From a checkpoint of a small image FSQ autoencoder: encoder activation gelu, 45211 training examples.
Rows from block 6 of the encoder of a small image FSQ autoencoder, named by matrix and row number. Rows with one number belong to one channel. Each number is 128 + 24 x the weight over its row's rms, rounded and kept within 0 to 255. All counts start at 0. After the name is the row's rms in percent of the matrix's.
After each channel's rows are labels from the 100 images, of 14976, where the channel reaches its highest value: "responds to" is what is common among them; "patch colour" is the nearest of a few named colours to the mean colour under the peak. Only what is clearly more common there than usual is listed. The data: stained colorectal tissue patches (NCT-CRC-HE-100K).
# convs0: expand pointwise conv (encoder.blocks.6.convs.0.weight, 512x128x1x1), inputs 0-31
# convs1: depthwise 3x3 conv (encoder.blocks.6.convs.1.weight, 512x1x3x3, trained with AdamW), a 3x3 kernel
# convs2: project pointwise conv (encoder.blocks.6.convs.2.weight, 128x512x1x1, transposed), outputs 0-31

convs0.124 109 [169 155 106  83 105 117 131 121  85 147 131 102 109 148  83 121 136 117 117 138 103 107 147 134 130 115  77 105 115 143 171 143]
convs1.124 092 [166 140 133 163 101 153 157 130 140]
convs2.124 088 [160 129 153 104 122  84 112  96 115 139 102 115 123 114 124 130 131 110 156 128 151 125 167 108 147  84 116 150 150 122 180 131]
responds to: tissue: lymphocytes
patch colour: grey

convs0.367 103 [134 135 161 111 145 141 164 108 139 138 161 134 119  89  81 108 130  96 103 141 141 137 117  76 168 133  73 177 155 143  84 156]
convs1.367 115 [102 143 135 140 115 178  99 104 137]
convs2.367 087 [145  81  98  98 134 164 104 107 100 147 181 143 130  96 119 164 130 189  95  75 121 146 132 145 129 129  85 125  78 129 178 111]
responds to: tissue: adipose tissue
patch colour: white

convs0.335 139 [ 81 175 136 163 141  83 152 115 111 103 129 112 137 182 122 151 191 171 143 120 147  92 145 125 140  96 138 156 102 141 116 120]
convs1.335 094 [132 121 134 141 190 135 114 100 121]
convs2.335 115 [142  90 121  69 115 151  85 133 139 115 135 148 110 117 137  64 114 135  95 114  70 153 109 112  99 152 109 131 144 160 130 108]
responds to: tissue: lymphocytes
patch colour: grey

convs0.126 103 [135  96 106 149 133 134 117 133 104 141 159 120 146 127 130 155 164 195 137 112 106 126 126 113 118 128 162 113 104 131 128 129]
convs1.126 167 [128 134 130 133 134 130 122  57 121]
convs2.126 109 [164 133 130 113 130 108  70 155 101 118 139 145 119 108 159 120 124 151 126 128 121  85 129  98 125 118 159 121  99 118 127 131]
responds to: tissue: adipose tissue
patch colour: white

convs0.217 097 [ 97  99 121 125 127 126 102 135 140 114 151  92 120 116 160 138 135 114 186 110  93 124 119 157  99 143 128 118 184 113 117 113]
convs1.217 094 [108 125 140 106  99 132 159 175 140]
convs2.217 082 [102 147 135 115 139  89 154 145 123 129  97 153 106 144 104  96 100 118 156 124  93 124 172 127 114  68 116 138  96 121 140  99]
responds to: tissue: adipose tissue
patch colour: white

convs0.249 093 [138 117 125 115 127 123 131 106 167 147 143 119 117 199 147 115 102 114 148 120 153 141 138 145 111 116 153 170 121 154 133  97]
convs1.249 109 [126 118 115  90  96 159  94 127 145]
convs2.249 083 [144  79 124 118  99  87 170 130 186 109 145 132  79 113 125 162 159 130 165 116 120  94 138 134 112 131  91 120 156 135  95 116]
responds to: tissue: lymphocytes; tissue: normal colon mucosa
patch colour: brown

convs0.175 101 [ 83 149 132 108 141 147 126 131  70 121 118 141 101 130 161 141 160 146 125 152 170 132 108 141 168 138 184 102 139 124 136  71]
convs1.175 098 [130 196 138 127 124 122 117 111 124]
convs2.175 090 [107 126 100 169  92 123  97 152 148 131 120 125  86 161 163  85 134  94  84 145 125 127 140 148 156 167  99 116 108 103 122 171]
responds to: tissue: lymphocytes
patch colour: brown

convs0.299 083 [162  97  96 139 152 110 141 109 121  95 113  94 145 174 132 128 158 105 121 148 150 136 125  73 140 104 120 123 122 106 128 170]
convs1.299 083 [123 119 122 139 151 110 147 172  86]
convs2.299 088 [103 144 168 117 111 154 140 124 113 114 131 132 104 117 138 156 106 142 132  89 127 113 145 119 103  98 104 141 131 101 157 123]
responds to: tissue: adipose tissue
patch colour: white

convs0.506 080 [121  84  52 143  99  97 161 122  97  87 109 133 124 109 158 116 126 166 148  88  97 137 145  91  97 175  92 112 137 127 118 132]
convs1.506 097 [156 128  92 159 140 108 107 124  94]
convs2.506 080 [143 102 108  92 138 164 124 106 107 149 108 124 108 101 103 126 100 110 193 148 123 116 123 117 135  95 109 130 135 139 156 113]
responds to: tissue: adipose tissue
patch colour: white

convs0.28 127 [135 160 108 137 113 105 120 141 103 123 177 139 145 116 125 123 137 157 114 104 121 149 116 125 111 147 104 131 117 147 111 131]
convs1.28 110 [131 130 133 128  66 135 140 160 137]
convs2.28 119 [160 163  92 119 154 118 128 123 108 107 157 116 138 154  84 188 125 130 155 119 126  98 158 100 110  89  97 155 151 132 126 135]
responds to: tissue: lymphocytes
patch colour: grey; brown

convs0.27 108 [129 113 174 158 146 111 121 142 160  82 112 187 141 106 140 133 106 125 134 141  89 215 128  73 151 142 134 138  94 116 155 152]
convs1.27 111 [124 150 137 136  67 126 126 157 126]
convs2.27 117 [149 115 165 147 127  73 164 144 107  98 107 110 126 190 144 150 162 132 154 122 126  98 140 134 104 112 149 171 142 109 144 113]
responds to: tissue: lymphocytes
patch colour: grey

convs0.355 117 [144 135 128 129 117 162  94 132  84  99 110 154 128 109 117 149 165 160 131  97 149 126 117 134  85 107 120 131 142 131  68 145]
convs1.355 110 [116 123 139 118  86 177 133 150 140]
convs2.355 091 [138 114 163 106 114 138 122 173 142 100 114 139 150  89 123 151  88 110 119 133  96 136  87 118 106 117 202  89  96 124 145 136]
responds to: tissue: adipose tissue
patch colour: white